config = dict(
    encoder_arch='transformer',
    model='encoder-decoder audio transcriber',
    dataset='short read English sentences (LibriTTS-R)',
    train_examples=26041,
    time_shift_ms=50,
    n_mels=40,
    hop_length=160,
    input='log_mel',
    spec_augment=False,
    win_length=512,
    tokenizer='char',
    vocab_size=32,
    encoder_norm='layernorm',
    encoder_norm_position='sandwich',
    encoder_activation='silu',
    encoder_head_dim=16,
    encoder_fused_qkv=True,
    encoder_bias='all',
    encoder_qk_norm=True,
    encoder_parallel_block=False,
    encoder_inner_norm=False,
    encoder_moe='top_k',
    encoder_drop_path=0.05,
    encoder_num_experts=16,
    encoder_moe_every=1,
    encoder_expert_mlp_ratio=0.5,
    encoder_experts_per_token=2,
    encoder_shared_expert=True,
    encoder_subsampling=4,
    encoder_layers=12,
    encoder_width=128,
    encoder_positions='learned',
    fusion='cross_attention',
    decoder_width=192,
    decoder_layers=8,
    decoder_norm='layernorm',
    decoder_norm_position='pre',
    decoder_activation='squared_relu',
    decoder_mlp_ratio=2,
    decoder_head_dim=32,
    decoder_fused_qkv=True,
    decoder_bias='none',
    decoder_qk_norm=True,
    decoder_parallel_block=False,
    decoder_inner_norm=False,
    decoder_positions='learned',
    decoder_cross_attention_every=1,
    decoder_tie_embeddings=False,
    residual_init='zero_last',
    optimizer='normuon',
    muon_scale='match_rms_adamw',
    learning_rate=0.0061,
    momentum=0.85,
    nesterov=True,
    orthogonalizer='newton_schulz_5',
    adamw_lr_other_params=0.00077,
    max_steps=3200,
    batch_size=64,
    epochs=7.9,
    lr_schedule='wsd',
    decay_fraction=0.4,
    final_lr_fraction=0.1,
    warmup_steps=160,
    weight_decay=0.07,
    adamw_weight_decay_other_params=0.01,
)
Rows from block 2 of the text decoder of a small encoder-decoder audio transcriber, named by matrix and row number. Rows with one number belong to one neuron. Each number is 50 + 10 x the weight over its row's rms, rounded and kept within 0 to 99. All counts start at 0.
After each neuron's rows are labels from the 100 texts, of 14976, where the neuron reaches its highest value: "fires on" is the input token at the peak. Only what is clearly more common there than usual is listed. The data: short read English sentences (LibriTTS-R). In brackets: how many of the 100.
# fc1: MLP up (decoder.blocks.2.mlp.fc1.weight, 384x192), inputs 0-95
# fc2: MLP down (decoder.blocks.2.mlp.fc2.weight, 192x384, transposed), outputs 0-95

fc1.40:55 56 50 51 64 48 56 61 40 33 48 42 51 69 45 43 40 45 63 68 64 30 62 51 62 48 48 46 51 56 62 54 51 34 54 43 64 75 44 43 33 56 49 44 67 52 49 47 48 48 63 56 46 47 47 70 54 63 58 55 34 51 40 37 49 56 54 60 30 43 32 44 41 54 54 52 43 50 45 54 37 63 53 61 50 47 34 31 56 64 51 38 36 44 57 37
fc2.40:26 51 39 55 51 48 56 50 36 41 57 50 65 77 55 58 53 62 52 46 52 45 46 32 59 43 43 59 51 62 51 52 48 56 51 37 71 58 35 49 52 55 35 62 41 29 57 51 61 51 37 54 26 57 42 49 36 44 48 37 61 48 51 73 45 62 46 53 51 61 58 64 56 29 43 55 44 45 42 35 46 74 50 64 55 50 52 48 53 41 53 49 59 40 48 51
fires on: "e" (67); "g" (25)

fc1.231:54 57 62 28 72 47 45 34 53 46 67 42 56 34 46 48 44 45 72 53 62 52 47 50 40 55 59 44 46 51 31 66 46 42 34 61 52 54 51 45 60 55 62 42 52 52 51 50 34 49 29 68 51 38 42 39 56 44 46 41 49 58 54 56 53 55 57 55 56 50 53 51 62 58 48 57 60 53 70 45 50 44 47 42 50 47 58 47 58 58 59 65 55 63 55 54
fc2.231:33 55 45 40 64 55 73 54 50 43 39 50 42 59 54 51 34 50 68 54 53 37 62 52 48 61 44 64 48 70 57 63 46 38 48 52 34 60 52 46 50 47 47 54 57 44 54 57 59 61 44 55 66 46 65 46 66 30 60 56 72 44 59 51 39 65 55 57 34 52 46 44 48 60 67 47 39 35 60 48 51 40 48 55 62 44 53 50 46 52 38 53 54 54 33 38
fires on: "h" (100)

fc1.302:55 53 40 50 26 43 52 34 51 47 61 45 51 40 51 38 41 55 47 50 20 45 31 56 62 39 63 57 37 43 56 53 58 68 45 29 63 57 63 53 57 48 47 60 40 50 65 58 51 51 41 51 52 47 49 53 50 38 49 58 70 43 39 50 66 56 56 49 40 63 52 47 72 34 62 50 57 57 55 44 39 40 64 53 50 59 49 57 49 61 48 50 27 53 57 41
fc2.302:20 45 46 65 48 52 51 45 44 40 30 57 64 56 55 40 42 48 48 64 64 55 55 46 58 45 28 53 50 40 56 46 47 53 44 46 50 55 54 68 65 43 55 55 34 62 65 42 60 44 26 45 43 48 47 64 47 59 62 65 33 67 55 44 72 34 54 50 51 69 55 51 38 56 73 54 37 41 37 48 49 44 58 41 52 34 65 47 56 50 52 53 51 61 47 43
fires on: "k" (100)

fc1.308:50 44 43 50 50 57 33 63 78 62 56 54 38 44 45 66 59 54 51 57 50 38 45 47 66 52 60 39 58 45 49 38 58 42 41 50 47 58 59 50 41 33 56 65 45 48 44 54 53 54 52 59 66 47 39 52 47 48 45 47 46 21 43 38 53 52 45 39 68 47 42 51 48 71 50 48 53 57 53 59 53 45 66 47 50 66 46 42 36 60 50 43 36 46 37 50
fc2.308:33 51 53 47 42 56 49 51 59 50 24 49 38 59 53 52 47 37 49 50 63 40 55 48 43 26 54 63 69 50 51 49 58 52 41 53 60 62 51 52 42 40 70 48 53 68 54 51 57 77 52 53 45 62 35 71 47 51 47 43 53 48 51 55 50 41 48 43 51 55 42 52 70 42 45 40 49 39 39 46 31 56 64 51 33 38 64 48 49 42 51 58 59 40 53 56
fires on: "s" (100)

fc1.377:46 43 44 52 57 30 37 60 43 43 38 45 52 42 65 44 57 48 65 53 38 52 52 53 47 32 41 56 55 53 45 45 34 44 54 50 61 32 53 52 52 49 70 46 58 65 47 63 66 41 24 35 47 52 63 69 46 42 51 40 50 66 49 51 43 65 52 62 56 69 41 33 59 52 54 66 43 38 59 56 41 43 59 43 40 46 43 51 59 49 38 64 56 63 63 45
fc2.377:43 41 43 37 52 69 67 42 62 44 46 41 45 43 54 47 46 50 60 43 60 28 58 52 55 56 48 74 58 44 51 46 56 53 81 56 33 58 43 59 47 54 57 35 46 39 61 51 61 50 46 49 48 52 67 47 44 43 61 49 60 52 41 47 45 58 58 51 36 48 57 55 60 61 61 49 38 30 53 53 46 51 59 41 63 53 46 51 33 38 35 55 55 55 30 42
fires on: "h" (100)

fc1.269:71 50 66 42 46 72 41 29 43 59 43 50 56 36 43 53 50 45 65 34 61 49 57 42 53 30 41 65 28 40 46 35 36 56 46 56 57 44 33 37 69 46 44 48 47 56 57 51 38 47 43 62 49 47 59 45 47 48 37 40 46 67 53 36 77 46 34 40 53 53 42 50 53 69 50 54 62 54 60 63 43 31 54 66 64 44 55 47 46 51 51 42 54 41 61 40
fc2.269:38 42 32 53 42 66 38 61 50 45 41 37 50 58 48 51 65 55 50 57 57 37 58 45 57 44 47 48 69 51 67 47 45 58 30 53 38 53 51 36 54 42 59 49 45 61 53 45 69 40 51 67 68 47 50 50 61 51 54 44 47 48 64 53 32 36 36 48 50 31 63 36 55 38 35 64 42 40 32 29 49 57 39 62 42 45 48 53 44 53 47 45 37 62 43 47
fires on: "n" (55); "l" (45)

fc1.195:47 50 56 64 57 56 40 58 48 49 55 53 51 56 46 60 68 38 41 49 62 46 32 60 69 55 48 68 34 59 50 58 38 37 60 69 42 49 55 49 37 38 42 60 39 64 65 54 44 51 48 50 58 40 42 51 67 44 50 65 36 42 41 62 45 60 49 47 48 44 63 51 63 36 36 56 53 39 49 55 54 60 42 46 51 44 36 45 30 49 67 40 44 55 50 48
fc2.195:45 62 50 47 40 29 49 49 61 45 65 52 43 71 53 51 46 48 67 38 65 36 52 42 67 37 47 56 56 40 48 53 46 42 53 65 48 38 46 57 45 80 40 41 46 35 48 58 59 49 48 54 59 56 72 44 59 54 46 69 54 53 57 55 49 67 33 48 53 66 41 47 49 51 50 55 55 57 44 43 43 31 40 40 49 64 19 55 60 31 49 43 59 62 45 40
fires on: "o" (99)

fc1.33:43 63 48 47 51 60 50 61 53 53 41 59 50 45 52 48 49 50 43 54 50 63 63 35 61 48 48 56 72 61 37 37 41 58 56 52 62 68 68 43 44 56 46 53 43 30 48 59 52 45 55 59 53 37 39 34 44 41 48 57 46 53 52 38 51 77 38 36 57 61 39 57 64 32 49 39 53 47 51 54 66 41 71 36 47 51 51 35 51 44 38 68 48 36 61 65
fc2.33:51 52 41 61 36 58 48 49 47 35 50 44 49 43 42 58 46 53 33 39 53 39 16 65 60 52 50 49 54 54 50 54 45 53 60 52 52 41 48 36 59 37 59 60 48 61 52 52 42 53 56 55 60 56 48 52 45 69 44 46 49 58 55 31 36 51 75 46 44 47 55 46 33 49 50 52 39 48 47 61 64 74 59 52 47 58 33 35 59 55 49 63 55 47 29 44
fires on: "s" (100)

fc1.169:49 28 36 59 41 46 46 57 33 47 39 17 39 45 48 54 62 52 52 49 62 42 41 49 52 54 64 46 41 29 49 53 47 68 37 59 49 53 56 74 43 54 47 34 50 35 50 65 34 37 56 39 52 61 68 54 37 59 58 45 42 47 67 62 55 44 48 61 38 61 63 50 34 53 50 50 60 46 55 36 45 58 60 52 57 49 44 63 62 55 60 53 48 39 63 62
fc2.169:54 46 60 35 52 59 53 48 52 61 42 62 47 48 51 33 32 39 42 44 52 66 56 29 34 45 48 55 65 53 41 58 43 54 45 67 49 49 52 51 53 66 46 44 56 42 43 44 43 42 57 56 52 73 60 41 54 53 29 65 56 44 51 38 61 54 41 52 56 57 31 38 33 66 53 45 40 57 78 57 36 38 40 42 46 44 54 64 61 64 54 45 68 64 57 70
fires on: "h" (39); "s" (24); "f" (21); "m" (16)

fc1.267:63 43 46 49 57 67 47 37 43 29 52 53 59 41 47 38 59 57 58 51 51 45 47 47 53 66 44 46 43 72 51 44 36 58 66 47 38 47 40 60 54 45 54 74 53 36 46 36 71 58 51 50 41 49 29 43 42 45 55 50 53 44 53 42 40 44 43 52 55 47 65 48 38 39 43 43 58 34 60 54 40 44 39 44 66 50 60 69 48 70 54 62 35 35 71 46
fc2.267:54 64 54 41 69 52 45 34 49 53 40 50 62 55 28 53 45 71 39 40 44 42 36 56 62 37 35 52 50 47 33 45 66 44 56 46 51 61 57 58 53 50 56 63 55 62 46 38 48 48 55 57 48 48 50 41 63 49 35 36 47 54 52 44 36 53 56 42 69 50 64 30 49 36 35 39 53 67 54 55 44 71 51 42 55 34 49 55 62 36 58 55 66 50 40 65
fires on: "n" (100)

fc1.143:51 42 44 54 76 40 44 44 40 39 39 53 36 62 46 41 60 55 44 63 46 62 68 51 53 55 48 54 52 56 51 39 52 53 43 51 45 57 50 53 57 50 55 59 60 66 52 40 46 52 54 44 25 54 38 49 50 44 57 37 59 42 50 51 72 44 33 49 61 63 69 53 72 54 52 65 60 34 43 59 51 40 53 35 49 54 53 49 50 38 52 59 55 46 69 48
fc2.143:41 60 44 52 54 53 77 61 31 53 52 43 68 62 72 38 53 52 56 43 50 49 63 53 53 72 53 62 53 33 58 53 35 56 49 51 38 58 63 40 51 31 47 35 52 36 46 46 59 47 46 38 63 37 70 48 39 41 37 40 55 52 57 36 31 54 45 40 56 40 49 62 52 48 33 33 59 51 50 56 58 45 53 58 49 47 52 51 41 56 65 47 51 44 61 54
fires on: "<end>" (66); "i" (17)

fc1.245:44 39 61 77 48 46 64 56 56 37 46 41 39 37 48 53 48 40 51 40 45 31 68 48 55 42 39 55 59 51 56 26 31 47 51 44 46 54 51 60 41 65 56 20 49 36 44 79 43 40 63 54 52 55 51 44 63 61 56 52 39 45 51 49 36 50 40 36 54 28 77 52 44 64 57 39 63 49 53 64 46 60 54 59 55 44 50 57 43 51 54 76 47 59 58 46
fc2.245:75 52 54 43 67 65 50 43 63 38 29 52 35 42 45 36 54 56 45 44 29 42 44 65 59 46 52 39 56 55 42 60 49 38 63 55 43 62 50 64 36 52 45 48 39 44 53 49 51 58 32 55 49 54 47 35 46 56 61 36 55 28 46 48 44 52 64 47 58 57 74 58 49 45 56 36 38 36 47 63 60 43 41 48 55 32 57 38 42 49 49 54 54 43 43 46
fires on: "o" (99)

fc1.264:58 49 62 43 64 69 62 35 52 49 48 48 40 50 53 43 68 53 55 44 38 33 43 59 57 49 51 53 49 47 60 43 58 73 54 53 39 42 44 47 43 42 33 51 49 57 45 62 53 61 38 53 51 63 51 44 61 42 59 47 49 58 59 35 51 82 56 31 40 35 58 44 50 45 35 46 67 57 51 54 68 56 32 62 49 35 56 51 46 58 33 32 54 59 52 57
fc2.264:46 40 59 31 34 62 39 51 71 43 42 34 41 56 63 64 40 52 55 45 49 50 44 45 63 62 62 42 50 52 54 61 41 56 35 66 50 62 51 50 48 48 70 43 46 49 43 48 63 45 36 48 53 56 51 47 34 41 37 44 40 80 51 61 65 42 60 54 37 63 55 53 52 40 49 42 46 49 31 50 65 42 46 43 64 33 52 30 40 56 45 52 53 47 49 57
fires on: "t" (63); "e" (25)

fc1.356:69 39 47 44 45 80 39 42 52 35 63 64 52 57 47 53 56 42 35 49 54 54 57 53 62 49 48 51 30 46 62 37 48 35 42 73 42 49 48 42 46 45 80 52 36 49 58 46 50 44 62 37 49 36 48 47 39 41 73 52 47 44 43 44 45 62 45 49 39 60 35 64 56 42 40 48 41 62 53 39 43 53 55 66 46 66 53 57 67 48 68 46 63 39 53 52
fc2.356:31 53 33 42 70 38 41 58 42 60 55 34 53 69 36 38 52 56 50 67 51 40 65 45 74 54 44 50 56 75 62 65 31 60 50 36 52 39 43 44 35 65 48 49 35 54 52 53 45 73 42 40 30 56 30 25 45 48 51 43 52 46 44 54 51 54 44 50 60 47 39 49 46 52 64 43 49 35 40 48 47 49 55 51 61 66 39 46 53 44 61 50 55 47 53 65
fires on: "e" (90)

fc1.237:48 53 57 59 53 61 43 49 33 33 29 36 45 50 53 51 41 42 54 41 48 42 29 45 36 50 48 50 49 30 46 43 66 45 51 74 57 47 61 53 58 60 62 49 65 57 50 48 53 49 42 73 59 53 43 47 49 36 32 59 56 50 41 40 65 74 50 47 47 31 64 59 44 62 41 65 50 45 56 39 44 48 49 58 41 44 54 51 58 43 54 45 52 54 43 46
fc2.237:76 49 36 51 69 53 44 39 61 43 54 50 37 40 52 52 44 38 59 61 38 54 46 59 49 70 51 43 44 46 57 62 46 38 40 24 43 41 50 32 39 53 47 51 52 55 54 57 66 59 47 59 64 42 51 35 54 26 41 63 49 61 48 50 69 59 59 53 59 56 49 43 45 52 41 35 51 45 48 55 64 38 59 46 54 38 43 71 28 59 40 33 65 76 50 53
fires on: "s" (62); "l" (38)

fc1.203:45 54 64 43 43 61 51 53 73 61 68 50 42 35 45 51 51 38 50 44 51 50 45 51 54 56 49 32 72 40 50 38 49 52 49 29 42 58 35 39 53 56 51 48 35 43 54 36 36 63 59 49 45 48 59 70 50 47 44 39 38 34 47 50 49 38 57 57 47 63 62 65 41 56 65 58 63 71 50 55 42 57 58 48 49 41 36 58 48 52 35 50 37 43 54 37
fc2.203:43 49 45 52 38 48 63 43 56 31 45 44 55 60 51 56 52 57 61 52 56 56 49 51 38 47 43 44 36 57 52 52 51 50 64 58 49 28 47 47 49 44 52 58 50 50 51 43 33 49 40 62 51 70 37 44 46 45 49 50 46 44 61 61 45 78 48 53 53 39 52 36 63 33 67 43 49 62 40 42 34 43 25 46 38 40 52 57 62 39 53 51 43 42 49 50
fires on: "o" (90)

fc1.279:53 34 39 59 57 44 43 43 48 59 41 52 62 41 72 32 57 49 48 41 54 36 38 68 52 62 58 43 58 58 60 43 46 50 39 66 45 32 44 55 38 57 41 54 37 52 53 53 74 69 51 64 72 51 45 65 65 38 37 66 44 43 61 50 41 65 48 57 45 66 57 38 42 46 54 34 38 43 47 47 74 46 31 56 41 54 49 38 81 49 45 59 54 50 58 55
fc2.279:47 34 43 60 41 53 47 45 53 57 39 66 46 60 56 41 49 74 52 65 53 49 55 45 53 47 55 42 50 16 47 68 22 51 50 37 66 40 46 71 54 46 47 45 45 58 53 48 63 69 50 36 56 52 53 54 52 67 53 68 59 37 39 54 48 36 43 70 57 58 43 57 57 52 42 53 73 57 55 48 43 50 48 52 55 54 67 48 55 56 37 54 63 46 56 40
fires on: "h" (100)

fc1.320:34 46 46 61 60 41 60 47 75 56 64 52 45 50 52 65 55 60 58 62 44 49 50 42 44 41 55 47 34 44 47 44 32 32 61 59 45 65 42 53 70 55 49 59 33 61 41 58 65 41 54 50 46 43 31 51 49 58 58 66 39 59 49 63 55 43 47 45 41 45 70 59 50 42 38 47 49 47 45 37 39 40 31 28 39 54 42 63 74 51 56 57 50 59 48 54
fc2.320:43 61 49 63 62 34 59 51 52 44 49 52 57 47 51 39 40 43 48 54 43 55 63 53 65 36 55 52 43 41 65 57 60 51 46 58 61 51 34 30 53 62 47 39 51 40 59 66 49 50 67 57 37 44 46 43 48 53 52 43 52 50 45 70 42 47 45 51 40 57 52 63 57 62 46 59 50 48 39 57 52 54 53 60 35 58 51 56 48 65 63 61 42 30 43 55
fires on: "o" (91)

fc1.110:54 37 67 61 45 46 50 34 42 45 56 48 59 27 48 60 47 53 46 41 46 52 50 46 56 43 53 41 50 55 56 43 55 52 49 48 65 76 63 42 69 57 41 65 62 45 48 64 60 58 51 45 49 43 43 49 58 29 55 66 53 46 63 41 47 49 48 41 36 59 39 41 45 43 48 45 46 40 41 46 68 51 40 67 48 54 33 56 39 48 72 54 39 64 67 31
fc2.110:59 43 32 40 43 36 51 47 51 58 62 43 45 49 46 57 46 48 24 52 41 64 47 50 36 59 48 71 66 56 51 51 40 41 50 48 54 55 47 45 40 45 69 35 54 46 42 32 51 41 41 29 61 50 48 48 42 53 61 61 51 60 37 57 51 56 65 69 64 56 68 60 59 62 34 51 49 29 38 56 61 38 47 54 57 52 46 59 68 52 52 57 64 40 51 42
fires on: "t" (54); "d" (44)

fc1.1:66 43 54 27 46 46 45 26 45 71 68 65 53 35 37 64 32 59 43 55 35 54 33 53 44 50 62 55 42 42 44 47 43 49 60 52 40 51 53 27 47 55 56 40 56 31 62 58 45 53 39 54 53 41 34 60 54 24 52 69 69 54 42 35 59 31 53 56 43 65 53 39 57 47 46 60 47 57 43 41 45 53 58 47 40 59 43 53 47 59 55 41 51 59 51 72
fc2.1:68 59 57 53 53 45 68 25 55 58 47 49 60 43 47 44 47 43 62 71 41 49 48 69 64 44 61 39 48 41 57 60 68 37 44 35 53 34 47 61 46 57 49 49 45 32 49 48 38 49 54 56 60 57 54 33 43 42 50 56 72 58 47 51 54 51 51 36 63 62 36 55 51 46 46 49 64 58 38 40 45 52 61 34 43 61 26 48 50 25 50 46 56 55 44 37
fires on: "k" (64); "a" (33)

fc1.129:46 41 28 50 51 58 39 45 47 54 49 57 62 40 56 51 54 40 39 37 51 47 46 51 59 54 47 47 48 46 54 37 62 43 57 45 48 47 52 60 64 50 50 49 45 46 48 40 46 55 44 46 62 47 55 64 53 53 63 46 47 68 48 65 37 44 55 53 44 51 62 43 53 61 53 52 43 56 41 49 56 49 52 45 42 54 34 45 63 47 50 49 45 61 35 72
fc2.129:63 49 57 66 55 41 55 62 47 41 44 37 47 51 57 39 47 61 45 62 58 60 23 45 47 76 60 34 43 71 41 43 68 49 45 58 58 59 59 55 51 55 21 40 47 47 54 45 50 65 51 40 48 48 50 50 40 54 39 57 40 48 63 65 59 29 44 47 47 47 32 56 48 54 55 42 54 50 50 53 30 45 59 42 26 55 46 78 53 59 54 45 38 48 64 31
fires on: "o" (83)

fc1.327:38 67 30 48 40 48 45 58 46 44 49 45 61 33 56 66 65 43 52 47 51 58 52 52 50 54 49 63 52 60 52 41 41 44 46 53 55 35 43 50 38 46 62 47 53 63 69 53 41 35 40 59 37 45 47 52 53 58 64 38 49 49 48 50 24 72 49 57 53 56 55 34 48 58 51 45 49 57 38 51 58 46 51 64 25 45 39 60 60 55 41 50 51 54 39 60
fc2.327:58 50 49 64 73 51 55 54 63 67 37 46 60 48 69 33 52 61 47 62 61 53 38 39 49 44 44 54 58 50 35 62 55 55 52 53 64 39 59 53 69 58 35 48 48 53 51 63 45 46 52 38 45 43 36 51 42 44 57 56 53 44 55 50 50 56 51 56 43 55 38 51 58 74 42 56 50 50 50 56 56 60 51 48 58 61 51 32 53 45 46 33 44 45 46 60
fires on: "e" (90)

fc1.10:47 55 55 50 55 50 44 56 39 33 49 44 51 76 55 54 35 42 47 50 55 50 51 26 55 56 32 65 35 41 60 49 37 34 44 59 39 55 55 60 47 50 45 47 42 60 47 43 62 50 51 52 55 33 63 76 54 59 45 48 56 48 40 53 49 46 46 64 60 62 39 38 53 70 55 55 42 60 33 46 60 53 41 57 41 39 49 50 45 50 45 47 57 51 70 40
fc2.10:59 32 57 43 32 47 34 32 55 65 48 46 47 29 31 44 71 49 60 57 43 39 44 68 61 43 53 61 57 51 56 61 45 29 49 55 53 30 44 57 45 61 44 48 40 43 48 41 46 51 42 52 46 58 32 51 43 37 56 55 46 53 65 34 54 34 48 48 57 54 69 48 55 55 57 56 57 65 60 47 58 56 55 46 66 48 47 54 66 57 51 44 35 61 54 49
fires on: "<end>" (100)

fc1.155:37 38 38 42 60 57 57 51 57 51 53 50 58 31 64 56 68 43 47 49 41 44 45 48 37 44 58 40 51 46 51 26 55 53 37 53 45 73 45 55 43 43 75 51 52 38 79 45 53 51 51 64 56 41 72 70 49 38 42 46 41 59 49 52 34 64 27 56 36 59 46 37 55 39 53 36 61 46 52 44 33 43 33 52 45 48 41 44 46 34 49 50 46 66 72 46
fc2.155:54 62 59 51 34 34 43 53 66 51 54 46 43 42 51 60 63 52 46 60 42 37 58 49 55 50 26 47 32 53 45 58 58 44 42 49 57 68 66 61 47 62 32 65 57 77 42 40 57 46 46 59 49 47 46 66 46 63 50 32 46 47 46 44 51 53 42 68 46 58 48 54 54 44 58 43 36 49 52 36 08 46 48 57 48 59 56 37 55 38 46 47 53 52 49 40
fires on: "h" (100)

fc1.153:58 35 46 34 39 49 42 52 57 43 57 51 55 35 49 66 48 32 59 51 58 51 58 37 61 70 59 41 40 39 50 53 47 40 55 55 54 60 61 52 55 56 40 66 57 64 37 63 35 38 56 68 58 41 47 47 40 60 31 37 52 51 48 29 46 47 51 57 58 33 52 48 54 60 41 40 48 50 55 36 34 45 29 47 56 53 68 44 37 60 42 45 43 50 50 57
fc2.153:53 51 45 42 46 22 43 54 43 74 51 51 40 54 49 46 50 51 62 45 41 64 27 48 50 58 45 40 55 30 39 56 55 42 48 50 43 59 57 52 45 56 32 50 51 40 52 43 48 45 56 48 68 49 58 62 54 52 41 52 34 43 56 48 29 39 57 52 46 25 53 59 56 62 53 50 69 48 49 63 54 77 47 48 41 74 42 55 37 50 55 30 57 47 41 50
fires on: "e" (87)

fc1.278:35 49 35 62 59 48 41 70 38 50 47 42 43 45 51 66 49 55 53 56 41 51 56 36 56 36 67 37 54 45 37 47 52 40 63 73 53 43 55 50 63 35 71 47 65 41 53 68 50 51 57 63 49 55 46 31 55 43 41 38 41 49 41 31 29 45 30 61 40 67 35 55 46 56 51 61 56 65 61 70 52 50 39 52 47 43 62 45 56 56 37 32 63 45 52 54
fc2.278:40 64 48 57 61 49 46 43 57 43 41 60 52 51 57 55 22 40 41 46 47 47 45 60 40 51 42 48 51 62 51 69 55 55 32 43 35 53 53 51 40 48 36 54 50 64 50 44 41 31 34 34 48 56 45 54 41 52 69 52 33 43 41 26 53 60 47 47 48 51 63 57 46 44 49 46 53 56 53 53 60 29 48 43 47 60 40 74 56 54 49 37 59 57 46 49
fires on: "e" (98)

fc1.48:50 62 40 40 48 70 48 38 50 62 34 46 56 61 52 46 49 50 40 53 47 50 47 54 45 69 49 59 56 45 58 40 46 63 37 61 41 58 37 58 32 55 42 51 52 40 56 32 25 46 51 48 49 68 66 56 50 41 57 33 48 46 30 52 42 56 61 39 34 47 43 53 44 51 40 51 57 69 70 56 71 34 58 56 65 31 50 64 49 53 59 40 44 47 52 55
fc2.48:46 54 38 51 58 63 57 57 59 46 58 48 38 64 58 36 48 58 46 41 44 43 50 38 42 35 50 68 58 67 47 38 35 59 57 51 32 56 57 47 40 40 43 47 45 45 53 64 67 42 47 35 50 40 47 46 45 55 59 46 66 27 50 57 58 60 53 54 39 58 50 62 36 55 54 50 58 63 41 50 70 54 51 46 50 51 43 55 56 34 56 46 44 54 57 63
fires on: "w" (100)

fc1.247:43 44 53 55 55 62 39 53 44 48 63 63 49 48 30 49 65 42 45 42 65 52 63 41 69 39 47 45 48 49 28 47 53 44 45 57 44 45 34 48 57 45 56 25 32 49 33 48 46 48 48 58 50 54 63 65 52 55 39 53 51 45 49 53 44 54 30 61 59 65 72 42 57 53 51 50 62 70 59 41 56 37 55 49 66 69 48 57 35 45 54 71 45 44 54 30
fc2.247:62 55 60 65 58 39 56 47 63 51 43 48 42 41 44 50 31 51 42 48 49 47 59 47 56 56 29 57 48 48 35 46 48 50 50 61 56 64 48 41 28 45 80 52 50 46 48 46 49 45 28 37 50 28 55 50 39 66 49 33 35 47 60 56 46 43 57 58 44 55 42 49 54 66 54 40 40 34 53 66 34 54 44 57 51 55 43 65 41 56 61 62 47 43 41 68
fires on: "o" (100)

fc1.325:48 72 33 56 34 44 61 54 48 44 48 78 47 60 62 56 56 47 67 63 48 37 48 59 46 40 54 33 50 50 29 43 43 45 58 56 44 69 58 45 49 54 73 49 51 56 55 43 44 51 64 49 51 42 53 59 60 41 41 48 60 42 39 50 62 47 52 53 40 57 46 51 38 44 41 48 45 43 43 47 52 49 43 47 60 32 45 52 41 46 56 51 43 62 41 51
fc2.325:59 65 69 48 39 61 33 59 66 35 52 48 46 36 50 50 39 56 16 62 47 50 58 49 52 55 54 62 49 68 37 53 62 57 54 39 58 47 44 54 61 55 69 49 39 56 39 50 47 39 59 56 31 56 64 51 47 48 47 48 60 49 31 54 51 26 46 54 58 38 57 60 55 56 57 51 78 53 48 47 52 45 43 52 56 41 61 44 56 50 51 50 50 48 40 39
fires on: "k" (61); "l" (38)

fc1.43:56 66 57 62 25 44 41 42 54 48 46 71 53 55 52 43 44 36 56 58 47 52 53 38 58 48 41 53 50 48 50 61 26 46 57 50 37 50 55 72 45 63 52 42 47 45 35 40 44 35 42 65 44 43 65 52 54 36 55 51 47 39 42 43 74 45 45 26 43 67 58 57 54 34 58 57 47 48 52 39 46 56 67 54 31 39 60 43 48 47 45 45 42 61 54 33
fc2.43:38 38 45 37 46 44 43 63 46 51 42 57 50 45 60 60 69 46 51 49 57 46 46 33 61 53 50 47 62 70 60 47 47 49 61 39 30 75 52 52 57 61 49 57 47 61 51 58 59 49 59 51 65 54 36 34 53 49 68 64 53 55 59 44 71 53 37 42 74 53 73 38 60 58 53 40 51 51 47 40 46 38 63 54 48 55 39 40 57 46 49 42 50 47 30 42
fires on: "k" (92)

fc1.87:41 49 52 44 38 45 48 55 51 56 46 32 45 35 40 45 46 28 51 57 55 46 43 51 50 55 64 67 43 57 53 36 54 53 30 35 49 45 71 37 52 59 64 57 66 72 57 58 56 34 38 65 46 50 69 54 52 62 55 41 67 31 58 49 42 42 56 37 35 60 59 63 50 55 72 37 67 57 52 54 74 52 45 47 48 46 58 52 43 38 46 32 37 47 67 45
fc2.87:48 55 37 33 58 57 57 69 54 49 58 53 39 49 48 44 52 45 68 57 50 38 41 39 61 36 73 53 47 31 41 45 43 45 65 54 49 44 37 60 53 50 30 65 55 59 59 36 55 52 49 46 44 42 46 40 63 37 61 52 40 60 47 56 48 54 52 44 61 52 41 42 62 59 73 36 68 53 38 55 64 63 17 40 59 42 59 62 50 46 37 46 41 49 32 38
fires on: "w" (99)